A small image classifier, trained from scratch.
Model: 2.25M parameters, 24-pixel images, arch preact_resnet, norm batchnorm, activation gelu, depths [4, 4], widths [80, 160].
Training: 13600 steps, batches of 128.
Data: trained on retinal OCT scans (Kermany 2017), 49215 training examples, 35.4 epochs.
Rows from block 5 of a small image classifier, named by matrix and row number. Rows with one number belong to one channel. Each number is 500 + 25 x the weight over its row's rms, rounded and kept within 0 to 999. All counts start at 0. Numbers have three digits each.
After each channel's rows are labels from the 100 images, of 14976, where the channel reaches its highest value: "strongest on" is what is common among them. Only what is clearly more common there than usual is listed. The data: retinal OCT scans (Kermany 2017). In brackets: how many of the 100.
# convs0: first 3x3 conv (model.blocks.5.convs.0.weight, 160x160x3x3, each kernel summed), inputs 0-159
# convs1: second 3x3 conv (model.blocks.5.convs.1.weight, 160x160x3x3, transposed, each kernel summed), outputs 0-159

convs0.150:502507508472492499550486513541503480521536497481534537482492500461570530471534509535503497488479495492467485510532511501532512517497494516509475473503546464534535477476507503542500525486535465520549440512463505502506458462510483489510490492539463514485464501500555508494522461512513537489458530498512485492510536543479472476485500501492487486479466515513512477515517507502527492485523486525464479505488507465507476512519511498460488547533509491522473500441471555515452533515508507
convs1.150:490522495508470465532510511467494529500465547504465483512507505481496518509442532492481474486482458513483493493503509483502526521495489522505491475503465500472500487511493474457483505473498458484470510512506518490514490450477480521433500485506491497477537538510490518537535506535520473522488495483497490438534466463501481464501483519498493503490484502481402464522489490500496483522505503513473496498490447465492459467462469490491464550451528488473490503497523451463503450502483485
strongest on: finding: diabetic macular edema (88)

convs0.26:507472511483473543494520514461514484507540502495468428456509487475520578455481519493497466457511523493526498511506517489471461494505536500504481512492529475471489508475577492456512530489463465482494473519506507469483511476469523468459504517483497512473477483487494503523507497484505480497490496506487511510435497503521531511499515490499521479488513445504505494484491454530503506506487525461496496479500518507460519501530452494508498503510567523517504469483508539542499519541517443
convs1.26:519481504506496488447502502512510490478465556471491519479516502522499531502494473532507506517474513558489506457508479542465519525503577459461508541518564464521515517506484459473489549466504505545484504469529482464514504511520504484456485484525519511503480534491525532525481493516492516506528494504495506487498489517485495478534479487542511533501497542502499477478474516484537488496537463492564505505483553473501474544489490491489507485517519443485527516500530480509508517489482458
strongest on: finding: diabetic macular edema (62)

convs0.83:476525463474475543498472523488503483488492562490517465452499446511490493469534489514503495476486479503479484526518485499445505498508511524512484440476490491530503507482478485492474499533442510463560496515528479508492497475514469497498476519483474486511519500499490491492471538486480518486491506493507484475442450500477497502429500495520491504458454555521533496494521515516482501453503487537494477510455495482497468484488505523511500512446548498493493471443454535484499488496485502
convs1.83:491502513482537528538498524474479522503491502500499533493493483486578477526521471480489520525521449458522479492532495497516498505500492526487516488487469536471443518485485496578516529490568498502479454491478491474500519480488512497509532529515479524511543512521493493511488488532509461477487496530484476497538494519495499527522486499524461472497503501504478496515494504449506495521542539491497509496537523515536512512485502482459509569514533487560518508546547528473515493520508463
strongest on: finding: choroidal neovascularization (86)

convs0.77:545517506495505470519487519485512464464456557508502513479511468495481505477480496465500542474495502521474486506478506511492522481501490488497454473516521550467490479497523514513478465486531467474530482537485509508464439425491481518480496492504462478466472504480496541490519495436472529479495509535490521493483512428493489485497486502532510484469464482520535471534480474500496493492493502516520471518468509505517475467493513521494455482557470493495530516471499506478529560488513483
convs1.77:449478486466486494464478510502464521499482486517458535518508522502548490495505475508472469501509499530492495508441474484518453528507470502473482474538524448480434438503505490496506482492483499561492494506537484482482455498514429470473531473504530482513516496493475510478480525459477483511469475507510470456509522521520467510500525501468532499478511545535515481502516500463459494511489508471518539487507484511491456505514488522532496483471502497498500517445486501497479453498530498
strongest on: finding: drusen (75)

convs0.69:515481497484465476487497489466518523463492460479454541486475448518520521497482448534526499483492491524485465532522492492480485522519512507514480504457527460545495471500511501495501438502531479530495484512471491453459496491494508493467463505529506510445518537484526469509530508511534509500503476488500511517433558531488489484468503497505523491480498516467494516473499471518506512485459515549453525511462523511468495465500468539495499477496473534523521481554514521499505467465501506
convs1.69:555475497522474479489488475521486505507495526527514487494500511469478504545533487468509536495512544486516502495457480483433523543468484472484528469499455522509489504484470509528495506492479472505492487487497512470483466460499454513513500526547505489508508494479540491456504448557469482472519499542502470507531463471496488531452503503488513527516509467497500502449488515512443507503531482480513460518481456520505509494505516502472521508491484473454514506435504504456471526482470477
strongest on: finding: drusen (30)

convs0.74:475499509515478522465467465500491514503480511529472497505463489496484522510491481485492470459510501474500524507517520517469507446507524494480479463514525495495517494501460467486500514497541488487559496506486537481527489506516521457472478514502503502519486530486480512471517491476475492479507464519527512536522500507499495481439497546471436492560451511534498477521491451514528524585482469488491513525520486491515471492490505481497448520467518511489420468483502504480477531490472519
convs1.74:480441529501557482507486482515439535468517489502478460542521519496505465511463499509463492527487495524537478498494468461503491550512526494516493496480536452521541516534497462460487501491495483539525467474528505465469525459511539524502478474505443490464484528529464495511515471474483476498498515472508489475498502489549470483492505480479500506512498486471463516489550489495525532478489531509477517513492500532513508508492515529511565490492506477502521502532501527495488469520466445
strongest on: finding: diabetic macular edema (97)

convs0.106:495488497493492454528493497520478458490495520492495514449464521501475520484474443518557461477495501489533477522494502463522488495455497477475491481504486468515482496512520480508503510466462523514517534489514478523560495499506500535525506504469515526482445462486453549521485503515467509464500431498511534503496471477507517536460505475502539521446508507482493518486498493484482476508476501503508496502507477513458516455500493489512421503477513504531492477504482533482508504457542448
convs1.106:485507449465475497488492506544504464505557541517497448483466466498487446533476537497513464545484507510493510453507529504514503539442466479531514488507508519573474487491459556486512502520503531478504524529500491494498495498475511510521479503479490492486489487472514479518490455497491487468471446497531510479488462504489496503514511493518511521466522497493491504499460472518461477490506512463582459488495468477502512491486516478496533504474505500475557516528502506500505474507530479
strongest on: finding: normal (99)

convs0.115:518481509498498499495494496494511512541490499478469515497509441482489533486474498476514488543525491492496501478517524411534499503489488491508478512494518457489504468477532472527501558503463504521469480488477492518490510473560513478514481528524516485502506504516538478481510518544576462511470507463495474491528546476511528474471448529496481505486541513524470514491495457498464477478483490510491523465506478521473474479490467506517495485485491473489486463566453480518479471462501497
convs1.115:458494466504483523496475476502526487484447442503496462483477499461468502488544549479503504529501479477471496485467470526537495496492487485523473541538465509514478480463474511468511494471497493476499518507476530528515465505461454503512491502452477504502476494497453493478537458504550548508491464498466456498498484468478509479489487473510469467519473475500471488502491524477516487471466526505474489505548467511476455466490456481549499470484482523490484499468474488454502505520497516
strongest on: finding: diabetic macular edema (40)

convs0.136:490474517515505493484501499484530483475483504476467542489551433498458485504497491502514524458489505483493524531514534519509504497487529521495472511497496461515535438509443541482481457484467469525484519493480515478530478520505511501496497501480557513456445489481514530503521533414495528532527489509489509521498548435513522493475497448475483493506519498502537512513474511524481504498458502479499525510501553518515459469506532479527511490509479529487515503480503517497528508498510487
convs1.136:485526518469531485486468469496502541499524494515458528532490539532527478529507505507469506532505520537490510509458512476489516519503489512447500508496531489466471492500468519519489515505495497506516481472528438469514484522519467505479502482483514519534592488469514488503522508486444471479495477529495505465456508549485483540548498522490525528526500495515487454483545480471475525495506492475521516512474513515494452515546483529444477485533531495527508484466487497495486512461503507
strongest on: finding: drusen (51)

convs0.126:501514535493521490505512529512488475519496528497507494509485468483460478451536527546508490513487480513471491478491499463499477480457481461506528523460520506494519530472502528529489506531503517530469489476535527505533552501498503500516493491456503461499455472524503551491518490500502565509525535456466448502490536511495474491531456484472516496498507472509496532477490513517490521487455448475479473508496503493478529509522485456521451492493511503525501506513550479519516451463478566
convs1.126:460487480497535489460481486505472515487506452455505566535542500536527518491459466472501494499495499496521530486471473540481501486508497479480486516472497476473493530496493511457469464511466538477470503500504494441454477505484497502515465481548517492490543492479506461484436537502481451478486490510477498524501501443494575517478514480476504483506497521501509475524481543471496475483501513510500517470531518509540491498527487508475487463481513518524519521524487485498500513508508442
strongest on: finding: choroidal neovascularization (61)

convs0.28:502471471491434486519473530533509471472476506489498468545478513486489542500459535464497477507508524499517517509513476525496488448512486468473513502519508517480459508478452491521498497518514466504507508489504516501479515488462500504473511477535503496488543521530504475479492469506494480469483482523498518467517539539492536499467487566487481492509470492486502466498496526526446481474521533475466494537531477494485512453470479493500461506430487525491466452457517474488448533523490499
convs1.28:488510513527524498491504499498504505519469465516475523481492507487550498516471505475472517482517485506510504510490499474517539468504528483512448495514481469461520550496539467448495506491493489518461494523491512495499538519500516508475529519487446499512475489507495512521505474491532499595472513465502506462525563522518443494487525501508488477506524512522508532491502507534529491579524503477457503517471524493488489496501502497519527492496482441548455538501482467500531461536488508
strongest on: finding: choroidal neovascularization (100)

convs0.63:473493514533466477510482499527502537524451485531487502540515500489481462494537485512478487480490493516518494484487522469504489471512497493473508515475512487507531487486484503510528482536496537512525465492473465560526497483530477470556521517501486495497519480488501482515551501538440517540483523482528492510497508466536529545470497515493459486536585518495512526553516535539542503533480504469485539519493509491483485536483504508487495464448513492504484482453504502466496476523491533
convs1.63:510527507469474545472511467511483473514519478492482490475507520490511522484467466518478495493481535496498482488487466457513505505492495462466458526437481509416477496457494478472497493497501504476512496496504503447469488516461447508532495476515498473475489464503498520482484456509486473478465474451484451489504524511483504544498473476523479480486457513507501482489467490548475490525489541546523502464493525512500480480516506492469501508484479533536477518479479495523475494496453435
strongest on: finding: diabetic macular edema (86)

convs0.114:435437463468509561505521507480473526510465506474482525493512484504505494550473509490523508482469498441508497522488480491482508497498508544491541508538499484474546576492513505490476569486490521520443497507540481501489532461509456518481508512456499491475457481507501503498478492479540473497518492484510478485476504481501476511502509484510503493488451527450507517488498503508512478455469546499503470446529507489490527491482509494478517500494541501474517476522514494512511479470518476
convs1.114:502487517547472537500516527517487535486498527470528509491531463478517506494510516521490544460545497489527487464499506511482477497502501503483516470497509494499511508524517468525485486508500483482480538464483494464527447466480498522471474480507522495495491468510494494470482506455520511450487505474489536482498462519460487527498433510409524462477497520505513469499536531461488478515463482495479536482478518507504482509499493487483464478511515478476440520509488483542422485534493515
strongest on: finding: diabetic macular edema (85)

convs0.155:522503479508434483539541484463480498500519502494453555482546509497458476480505471483455468446466470494472466564503476509471497503535493477507452523487507502499536505505522519487490522476517472541505477484509467456526498500495487495476486522491520486500480494455522546516517515499485514496496491511488482472493513473480470452491520467469498455479511472493518500499486526491501456473536481486476506504499502528477512492481524500513495505578495472493512503456469535478531552480514517
convs1.155:441505532483527459529510518484492508503503528502523463534489474486527475490513561499467511502522506473489501491493530504487476499485453493544484455536496490535464445490492463504505498491490492477493510497463500501490513497455498509489503533488475517502523492494506473465434509494504494489488492471525461465506445476460467512511456501510490508491520496524457488481518464486490507456438526494524470495509435495504449513463528489446505527502476522460489488508515507475507511461533473
strongest on: finding: diabetic macular edema (58)

convs0.52:509514484496463508506500500472503504478486469498494476456508481497507514462486508462521541505462474526479486495519484475539500475434460486490449508493523560502497474478498554452490491505478489461492522506483463496485508537537457515501492532480532482478452473503510532495524472495515511505497488516482519478481489522491546513530496485532523474483457539529519495452506455505477502485487473510508457509498500471518470469485481505503512486500526510519476475516458508488427456454531463
convs1.52:508471509514522511522521494505491506507524525495492485559485471523490505482479479473501468507568457495483477533522504477515555477540501488533544522452469505557504524477498520465518510525487534487524488464490501500554504533491464516523469526515509424482528493475483504452504524511523500497493505519476514543494496520473490504484470496483537494523514502503520537499521508491491479458522520457486550519486464470489478448505525437524499468523506511525522485493493486469520479509480519
strongest on: finding: choroidal neovascularization (76)

convs0.19:484516475517448476481498506500508481489473500522528488489447502462507531540478473476517494473505499492479507542487491488494528519517478483469469453518507442486503494474467477489473494530511502445501508493463541517505521535514509486503466486475490510536477443472505470484478488513440503512510525483466506493492456553537477486470506554483452483462453513526460495475478464547493469521485475499509480489507487466492520489495493506477473534486515537501460529461495526539510511492482485
convs1.19:472513517444517495461487468539463490530511507491496514530492491495542536534507518499481534488547484468522532504518515525504487486530453454501508501482444487512488535497500521495489501496499562463455469502519497511501523490533552521494523485493504525508557526477453481504524462499530462513485461500507498469505534476528498545481484482495458498490520489509468545498475535483528477522495478483490513482496512545538482515526505521537489506495484475525481525548496487508489477537446519
strongest on: finding: choroidal neovascularization (97)

convs0.22:508487486505515523431503491508486519524497537472483517477488491472519494529502555501526490490484504475530486519503482481500552512445495478517476483495530537498519499460475476527530506517441545528502523479522487446517529480531486506507502521486529457473534467480487531479479452504511490491487450476468494489504547446498511521499466490523506475539488497451491530501503503489474515477487489458467463480502503466451481481491434484475470475452501490512510489525487508491473482504490480
convs1.22:479518527517509515512482476477517516561472509535506516530500494505513563485533451506518475510468498514514501485494505515529486509547514494438478484498485518508458506512489488503498482519509469462496515488508490523479497515524506473474476470520509500480459516518445490458444554498535509505517506496461513498491514456515539502538502487512494504490476509535576515475479494564514490466507508496492576519464494481499516505468516501514535494478495550522472474519527529472472491508475522
strongest on: finding: drusen (44); finding: diabetic macular edema (39)

convs0.6:483471502438498536457480510460511521522507506489461492459519487518476611525466504492534501496497489510469513508517494488514464467510557521471487469510512493468526487486499498452508511524476502500503488512468521457480556512513511530474488489493475510490480488471518498501506449503513503517496487467515461470476494471491532463544502468504499494508452534512462489469510483523522513491530506514483494490513515496520544522547484521501519519511499516495534484500504473534471509523501430
convs1.6:497495572480499515513484454461489524490490501495514514540481504509495492524481496504482445524506500527530482498467512502482492528500515509454474466498561478451507497481459504511486519505514482491471450484536494497498525500525485474512450483478505499483517516517476527469486516447466431542458501529463470489530497507508489507529485496466489520534410509467551497469483482491492520496505516488508530489501472525505506532512506473485506469489502506502496483463545485523503462523478527
strongest on: finding: diabetic macular edema (98)

convs0.53:472463483521455499538515502527456483489477554498513489519485509514520524520475493528512495530515467464499553508542543560541476481502518458475487505451503522507489538502476521481473542510516452511492449469521473522511481518508453493493498518492494508488449506475488551480549505503481502487453492544482485528514475489469533486512504494504498483471488521493486510520485486496530480483491511519506499500472477439500473480521474481484476512505478502451499482439546517472518524505496504
convs1.53:541513532476480482517480519474481529497516530486435463476507496500513505496495520489490489462467524503483494511510475506477512524503554459470540505467479482550489504474507444477525476510464540447495502531493480502490475432475470511493481516509517479468493486500508504500453505464429489475477512508509454461501475454476465475507515485501489484531480513448493501495475520531485483486494508515507485470534492448465497491467507510464500514504510488499498485454482518533527460506475465
strongest on: finding: diabetic macular edema (100)

convs0.58:524495490459484458473466479516509457491480502532470556476495490503487509486501495501496528457503502494499513516512503508492481499503509498510501478527532536502480520503471480488492429498508463507475506483486530509471497447438485504450510510459515497509497473522437508441442564473509532489505460515507484498479541468529496527467472533484439476449523496492488498500518513509500498492496452504446473504508499491484483488453522493516512518497442500503501527502508460513479499482495491
convs1.58:463516492509481508482544510460432491507551476512488508460531511516513485509510475546482523528522487510514483504459496501519531503481486436473505514483506458469484504491527510523500511477522456507513455475536539481452468493491531508517504501546528543471484495495491503517478497499481464516485514511502534446471462522508485507528502502500483581489503520535485539481494500510494506510516554509519520499502529536508487512552456507510501479514532468471474527507487509505523511525521447
strongest on: finding: drusen (26)

convs0.140:506522513458466494496533549463507489459456486522556490491501467469538481451518500478512456498529507499530502493588530517493513512483473477479524526486484499474516538505494494505499443474485506467504515536504481517521509499515510478526510513460476519463513498546487504470445485539500480539506492502521472472503469496521510503465467486494499536524529500512495530497484513494520510519510470485496525533457532482447516535524501476519513486514480519500448520549496484494507527537488474
convs1.140:470525444477515513483509478521478492501524508481523522499497509504511537482493463457454520550479525514484525503518467506504491499512471480505496475491555469460464483491493527518484501499473537492454444554501521484483509508456490515504462551527517475473494531481493490545494491488472502471459463494493472477522514497490469537496517471523521502509446514521512481507489480516490480484515471485462505514539476502558488481521478468497481470490510496514460495506506503506458532467557441
strongest on: finding: drusen (37)

convs0.79:472492503442510471471507527465500466531513475489486480499455466529567500480471476504480535522474526507509497476506463485508491504491478503512474500507529489541491479502537486500507568472503498494492439515504527478525524517463511475464463500427475487495523520484498452506501422491521500501494481511512481517495478475500482476498510467479482440532476456469493527491511470484484519510515489524471469483533508514478478511451511502496474510494469520453513498509523519514483464514527514
convs1.79:456440484563467506484539505493468452507444517508512515499437489529482457491504509530477487531517486492504478485510502518490497498465458499517485525495515509512526508485478502483508481490476478499499468494513498454489485481465453492505532547484506514474496498480508470531440468502468549496515517524503498509497499494475493471495463493489499545482541502486510475464509507458439491449491523509570484510490513484508456458528487508489509479495500520480522470516536507509507518503489446
strongest on: finding: normal (93)

convs0.38:447518508464504504525501519485474493492477486488484509469495481499501527478517535497545537494502518505511505480460505496531484505491459509490461460464514495503465458510492512557480480523494458490538521497492470480461475520487516515487514498536498512485440467467518469514449497490454559525477467513482500481470449466461485467527505490495518495500475452473517451493495487479508508485500559489479437518498462504493461488501482484526446484498500492525518491452483492481510478513516479
convs1.38:502478505499506513486500533482501529486540475486497550538545489506525478533470441522469441535485473494490485493456493500506486487507417501463520476487521478519467461490501488489502507507496522589504518489481508495490486484494481494496507487491480500524575479524509456469487493506474490511494470515491470485525533498474504507509486486502487489497468518499500451499496494464520501488474468496497526491494495494537467505510500487523476505494529505488482529485425494476502491442457440
strongest on: finding: drusen (72)

convs0.9:534485511464453448477504540515530502491471529479490544507524470467504531500486471512483506459528491498501472519456495516521517486497489500492455487519502515489503453516516450492535451497469476527493495490504517527515471469454480483506495490476530495516447493515541495477492488458541506471519458509495493486492520486490491518465480493516526532465540506503499482520489488485521505525487464506531548501510522510535448482495524489478428478590494500497512481515465487531511495501522483
convs1.9:444495480534553498490507476480471486526546465484502505520465492500489488490486483472479532533510510498496503529484446524471506495475471483462502487527494427489471447502522497480514478503510488505531527540513490458487486515503495519487476516523450441540556487469451497464485498473497521467459474510490477440512505499497499507517488470512520494512489494509475495505495507445467497469485520483481480520502516487513481481528500545523501526482489528453491519456459525466480499465499481
strongest on: finding: drusen (94)

convs0.65:512487510529507520516511529502521568470503505500538537510541510535485525507521500527496498485466520508437532510522503459490523523596497530508498522513527514502505472509493474493530485497473539505500492551501503512499518505496507489500516481520506541491531490509485459486475540519499542482523520480536524481519498495509510528479520505518529497478480520516502522507571532520521489480503478557522557495493516515495525505488491534517447510499541499517537582520484488524501506478505516
convs1.65:477519474533538490512508484502484463514470481493513465491449494517495468483491440494520535509539522483529505490473468523522493506424439503500507504501507485474490492485508510494497511497524465487503487504501513465478498495500503515508516510472464472530480516488485492553438443501479512490510490503503508477501478536519490486512496499490490516508521495526492470522507510476436494544489529509552439480479486529506481492524488529483536496513494506471521475519507503457553511520484405
strongest on: finding: choroidal neovascularization (100)

convs0.108:523483496490508576460516466487526517565456497483501493509471477497479514525515502493489459473516470441462507522445474485526502484454517512475467511471487516470501454512485502526472522448484484488505492519479496518501483510506486525483481525533535493468539505476484488522537502476527517496476535473494535465462522470487522469445509474530463488529502535531529463441492487498517472495500495512478478476510479492504496495541493467514481508496557505503528495500493468506484483524502516
convs1.108:454433481459465462504535474520472479468521466478546492500453516517453477513495470543474487504524491455481490465536528468464475541497505512513511456462501504503499527485551491491500449496489510474503475478470466492492500509486461475532495448505533505512485505503507489489538492500534462539472488474529493512528526545506491536554465516440505538528519463511515518514506522499468479506505482510483499477495486506525511482496524492489512488498474495498531468497506522458494480501488491
strongest on: finding: diabetic macular edema (47)

convs0.142:505512476517484501486519539490480463476468489494495468453495460451477506512509527467513573450487514502508513506505540517528551529485490506566538511515514498503480471476496550527503467492532519538523505503484508534478515479505493513504489517481493461492512505508525476455500519494521510549498506493495509495542526447480513486550456476538507471514538498509506550510470467521491502504514505454478481526472488474533551491461481469481458476507499525513461490492485486496497515514530519
convs1.142:511494503518515486517495452477492549511537513517511569564545525523524512512486480501484504574498501517507502503463456499487495523542483441444500479522530530519456496518491501521518484455493487550521472506541495473500505492496488489488486483504515516478523498536476470504424549513506521502485526539496480472478508526492465524480495487486518532506461547508504472454489470488504532474486474478523561509512520483479506495527490527491525490505510497488497497486502505494499500464506486
strongest on: finding: drusen (69)

convs0.122:451501488499477487506479472497489538504475487489504522431512477494531475512493485453475423464485522472476521487465546474470503500566456484485490475478517523508499490522478510533515486458503497460480470507470480480514494487504516516508496505498446509506483480500480507529489519518477511529493480474487501457495459535502452450476484494497478502453511506542507459484475485471530469522460484508503506483482477531470513473531501486486509524502545542508491527449496460462511477500496506
convs1.122:540500502478501514481500515479452497492507487497517518567461527468497469502510557510483502509519465443519504474520507502537470478506500498536492506529445475468506527471523517530472494513523473504499495490482518458527500490489497472477527485472510522505579486473495530509483458498545513485470503494496453521498514530529490525478480499446434508496496483539465474479484525499445476529514502499511482504458485551537513504476507511506515513499490511488480516523527471527460497533523506
strongest on: finding: choroidal neovascularization (90)

convs0.31:530472495489471490474453476522499464493490513485524491466474485529486489521509476493516506530459480488469497511613459487488486503480473476520500508472488458486511550504518506504480519487461495467484467487482498465493514469522476484481514478527484497496533473459488495511462452495521489481504490440504499538479539451482484484508463501446507527508501475480490521486478485496485498472477461509494514452511522478445500494459533467512520480490486485487535508509504553523491500477517494
convs1.31:515471479476489483506523535454481488495497471504479517479520519469498503488552525480456483519517566536474531495472499494481513518465496489491493458528460524514475498521501515536520503499525479532502519558510536498508517494464471498477534507458499481546455490531503489490491519535485466494500477516504518484514410531516550478527508508512461501479494483496473538501472474493478451532516516474506528515523488469523469460512489490470491480493509496445484542502491508508477491488482454
strongest on: finding: choroidal neovascularization (85)

convs0.117:489521478470479478508502469522542495490543489482505507471504480506519494475502497488487522460468471435441512502530474484456517522482473513559546485515513492532509475478504438531475448475467514452494526495476549504542492454498528488504482501454483471495478493528460470482514510485522511482535534464483512476455501534469494506511503476541518482474508504551451515516500494492484503501436524488490509508493529509510513542492478489495500505512473487496473501507514468484518532480491509
convs1.117:471477502528540476463468482528540523485452487487524540541527490455508531485520482489483497514471476505503520501503457515507447462527539522524508519500470476524483480489486506528480518478511507504488482464476503486453535503494466489477506518479497484512530478509484519490512526485491532481507488545442472535513478513517480469501545477506457488529482526494473552482483515472515491520499518531471489483517494529497491502508458482500495532513541476575489515559514452512466472533508503
strongest on: finding: choroidal neovascularization (99)

convs0.133:471518506464485496517537502455503499461515528469496518477534502523435520503499478496518533446499523514501518501485503510521479480525535498521493515526511509448517423503515509505537485516457492486499458535532489499510502545492488521514467565504517509523455485489500497476512542466490545498474486509499538520501489472474506468491482511511551487465435492513505491499523498507521511533457487505505487521480509494504503520529484490432440503507481502535489482463497486485510532470482468
convs1.133:520474524502478463547519499484444466532511530496446485482502486491477469476466519503507518491512491498495470489494502497466507515464532515433488526524529435477477497474481499482508518477511489497512502508515466492505447479471447494481493491498481496514511519466493516458501484487468445511453501485495474471465506522523432478509506520467466499494455497486467490514490497522514468486468516463521509516495491484519476469467488491513497516503500511465473503433540459457496500533536480
strongest on: finding: diabetic macular edema (88)

convs0.11:458504526462493519523479492504498514470527555480503494453485507512560546486465496503495505477487496482502508429486489516492489512493538487480475468526469493478534537497534488500503538499448508517492485483505502485515455505451477501501504484505464478518421469521527502477516502526506496487477479468503457516506502529470441471507469470493518469441496516502456489469502521517464484499487508507488499493515499474475469469449458498484495497526533488493522494477552540520490499497470504
convs1.11:529493506458477488488478495501455513499532528471465510522491532508451499498496508492516469460495511536503491516491486494481421517539494489479524504532474494473476540460466502533514504499545498490493463493494461482490486499475470505498487516548506509495528486498439501472464485464442503474483476475489518497495502510470535472546488481495468516469495476512483523471510502420493515504486509519516522474451505496536493472502460527462513494524503480505458469512449478462497473495514467
strongest on: finding: diabetic macular edema (100)

convs0.135:473491425524431448484526518493509486450480561494489507488483491522524481464505507491498467473507543506497541506514504543531488497493498488541524506553510490489529494497472474515461445502534507443501491485501516482518496456494543462508508465486490535466489484453493510503502488434481499500507487501534489479518502483503452471464528496468502499494472491525543503515523524507462524516490462505514464489504503512477506434493494516481465507478475529504493501494508507480489513505486474
convs1.135:495473507486538487499482490491476444492506503529516457579448523499524466494500499501478517520506501502507483503524510473479507499446489479522484498523467446451457504526458517494518506478492482479507488514481502468515519518524532451497502494500506505507538505516508503508462478504476530521485510520493521485519496502509490525500530489481476507498494524550475480466493536521387511522504476472492447472473484513534537505513479516453546534512520525515510497538512496482463512515500488
strongest on: finding: normal (100)

convs0.149:521476495537473461515526530492524441502493543510500555503536485517473452486481479502468531444502516510521511522498519524500500503494526494485481517452486515500481430534466489487464439473524485503518488517528480530479458451471508512530503489519514480489469513484488494483522512451497490504467496520491505484516507429482497525494490502490522516471501504516553509500498475545493505476523499483499513495464509484539460517498526500470436469553501490481515481483471494488522492505530476
convs1.149:477495463455534509521450469519497490487478501497472519504483520520530507516521489492468528528474489503493483518462483500471494523524519473484498484533517454492474471478499481482505525491491502503509518460492478463523475509491468525442494500536503498526537476485447485477477464467485507535455488472488500447509536486510485504511536475512520529495497503465455491513506530454464521457501473505556479510533444508502462489538462541519518502514526487494531510453476496477445482465495485
strongest on: finding: drusen (45)

convs0.15:519475488471477506498440483470561499498475487493484515545492477530523532488489456494519517485523494504504475455495509516503537491475463515504520483452541539502509515500533469505477475502466533485512527515515516495488493501513505489486493508507501503482499468498497492506465498526482492513495481491489520444472509560501488473450513476545507478508507509504503515490524414504503498489552504533493499509490511472466459466519506485498473516450448491488504477506465490504450558528478434
convs1.15:475472478478464468484500498511501427482488495526516481486470477502452467528503504506504498549472521512482491494519460485519486498430477499488528527473487486477494477463462478497477527484507512467501512488502517436477468515494505486506503481482478479488521540506506496497459443520521529528458447517526514468506427507518472479513486565493496524455490505478497497521487530505440505483513492470565457510501493514493473497499494515540505501484506517475514469518489476491524481486504501
strongest on: finding: normal (100)

convs0.158:478502498462444503486518523516513486508479446491499501502525512521512518480512495475457492477506491493487504488514505475491477490443429461484492494488492466508491527508536494459489524486458506466505488489494466507466514514495468493500501518438518479466492496469510460518474496475454510499484514460452471448437497530508478525496499498536497458526524516539478529511484499502487509548492471513471522490501508492469483512483472492515478466470557496488511459465466497494473514571487517
convs1.158:513498472477509483566507507555504503543492506527477488464466519474522469468514544481488483524501517503506516561541487501489515502479448489530506560549469498491519509477469521509487551475519514518486499513516497464535490489482481524464520535521498537552519517472498551520521465538502490534463489497533489518507474524491492517516498517499506477473494485482418465498510476482494495503505514487528518538490465501522458486497491514483486495506501477487480516446494450475518501506475514
strongest on: finding: normal (97)

convs0.148:492537491505515510493482514493501497482482500529513556496524485479492512472545505464527509462510518527503517488496508498513526518494491497504487485526546508498476459480475505517480453539517477476516514515523500529478489504487491500499507499513509483481459499507536478453489527469466537528470476510507514467545473456464513514520469525519517485519471486485508485498511514542483557503506532465482526510483445472507460465499483479514424481515470520537409479502468485465496477487514449
convs1.148:508516453452479510499524501472482533493503472511499516487508539523515511520485493444503458510489492541508473495478498459435484469500438475461497472485528474482435446510442485480490476491493502470484496528532511529468466460502490479492462523490524494502514482476504498535464495472455491512467497468486521488471500471495505493494532481512488507505455495508491466492497490509490527486505481499491548490465472507497440537505521526509513529523490489481453518478503479491500480432501476
strongest on: finding: drusen (95)

convs0.110:490465496524519476518492489535512495505497487513466482459481476452492473456479483468481482486486518467517506497465480475514463480486530482507527468469524478535480509497503475473477557455460480527519480500470496490518532507509477502492508498548477506513475474513501502511485552455514472508503523494471468479522458453496514548439481510469453519457554518479489512469454509493468513470475468490490489528477474513499492486485472476495481470478488483506461445480481479535516498463502502
convs1.110:475533475451486523492472476477511499491468472522502451502479499511479498516500519469505518498486495474502498472479493506540495503527472523477485486530453504494461456495532512527522472474521486453498503493475486515476476497514484489485533539477498510506518495494500509468527436490510437473508497493525517451535487553549530465511488476497432489483467486547491409517503496449476491535515541487512505484498530480481512468501507524499509526504520474527500516488471497484474491481469500
strongest on: finding: choroidal neovascularization (62); finding: diabetic macular edema (35)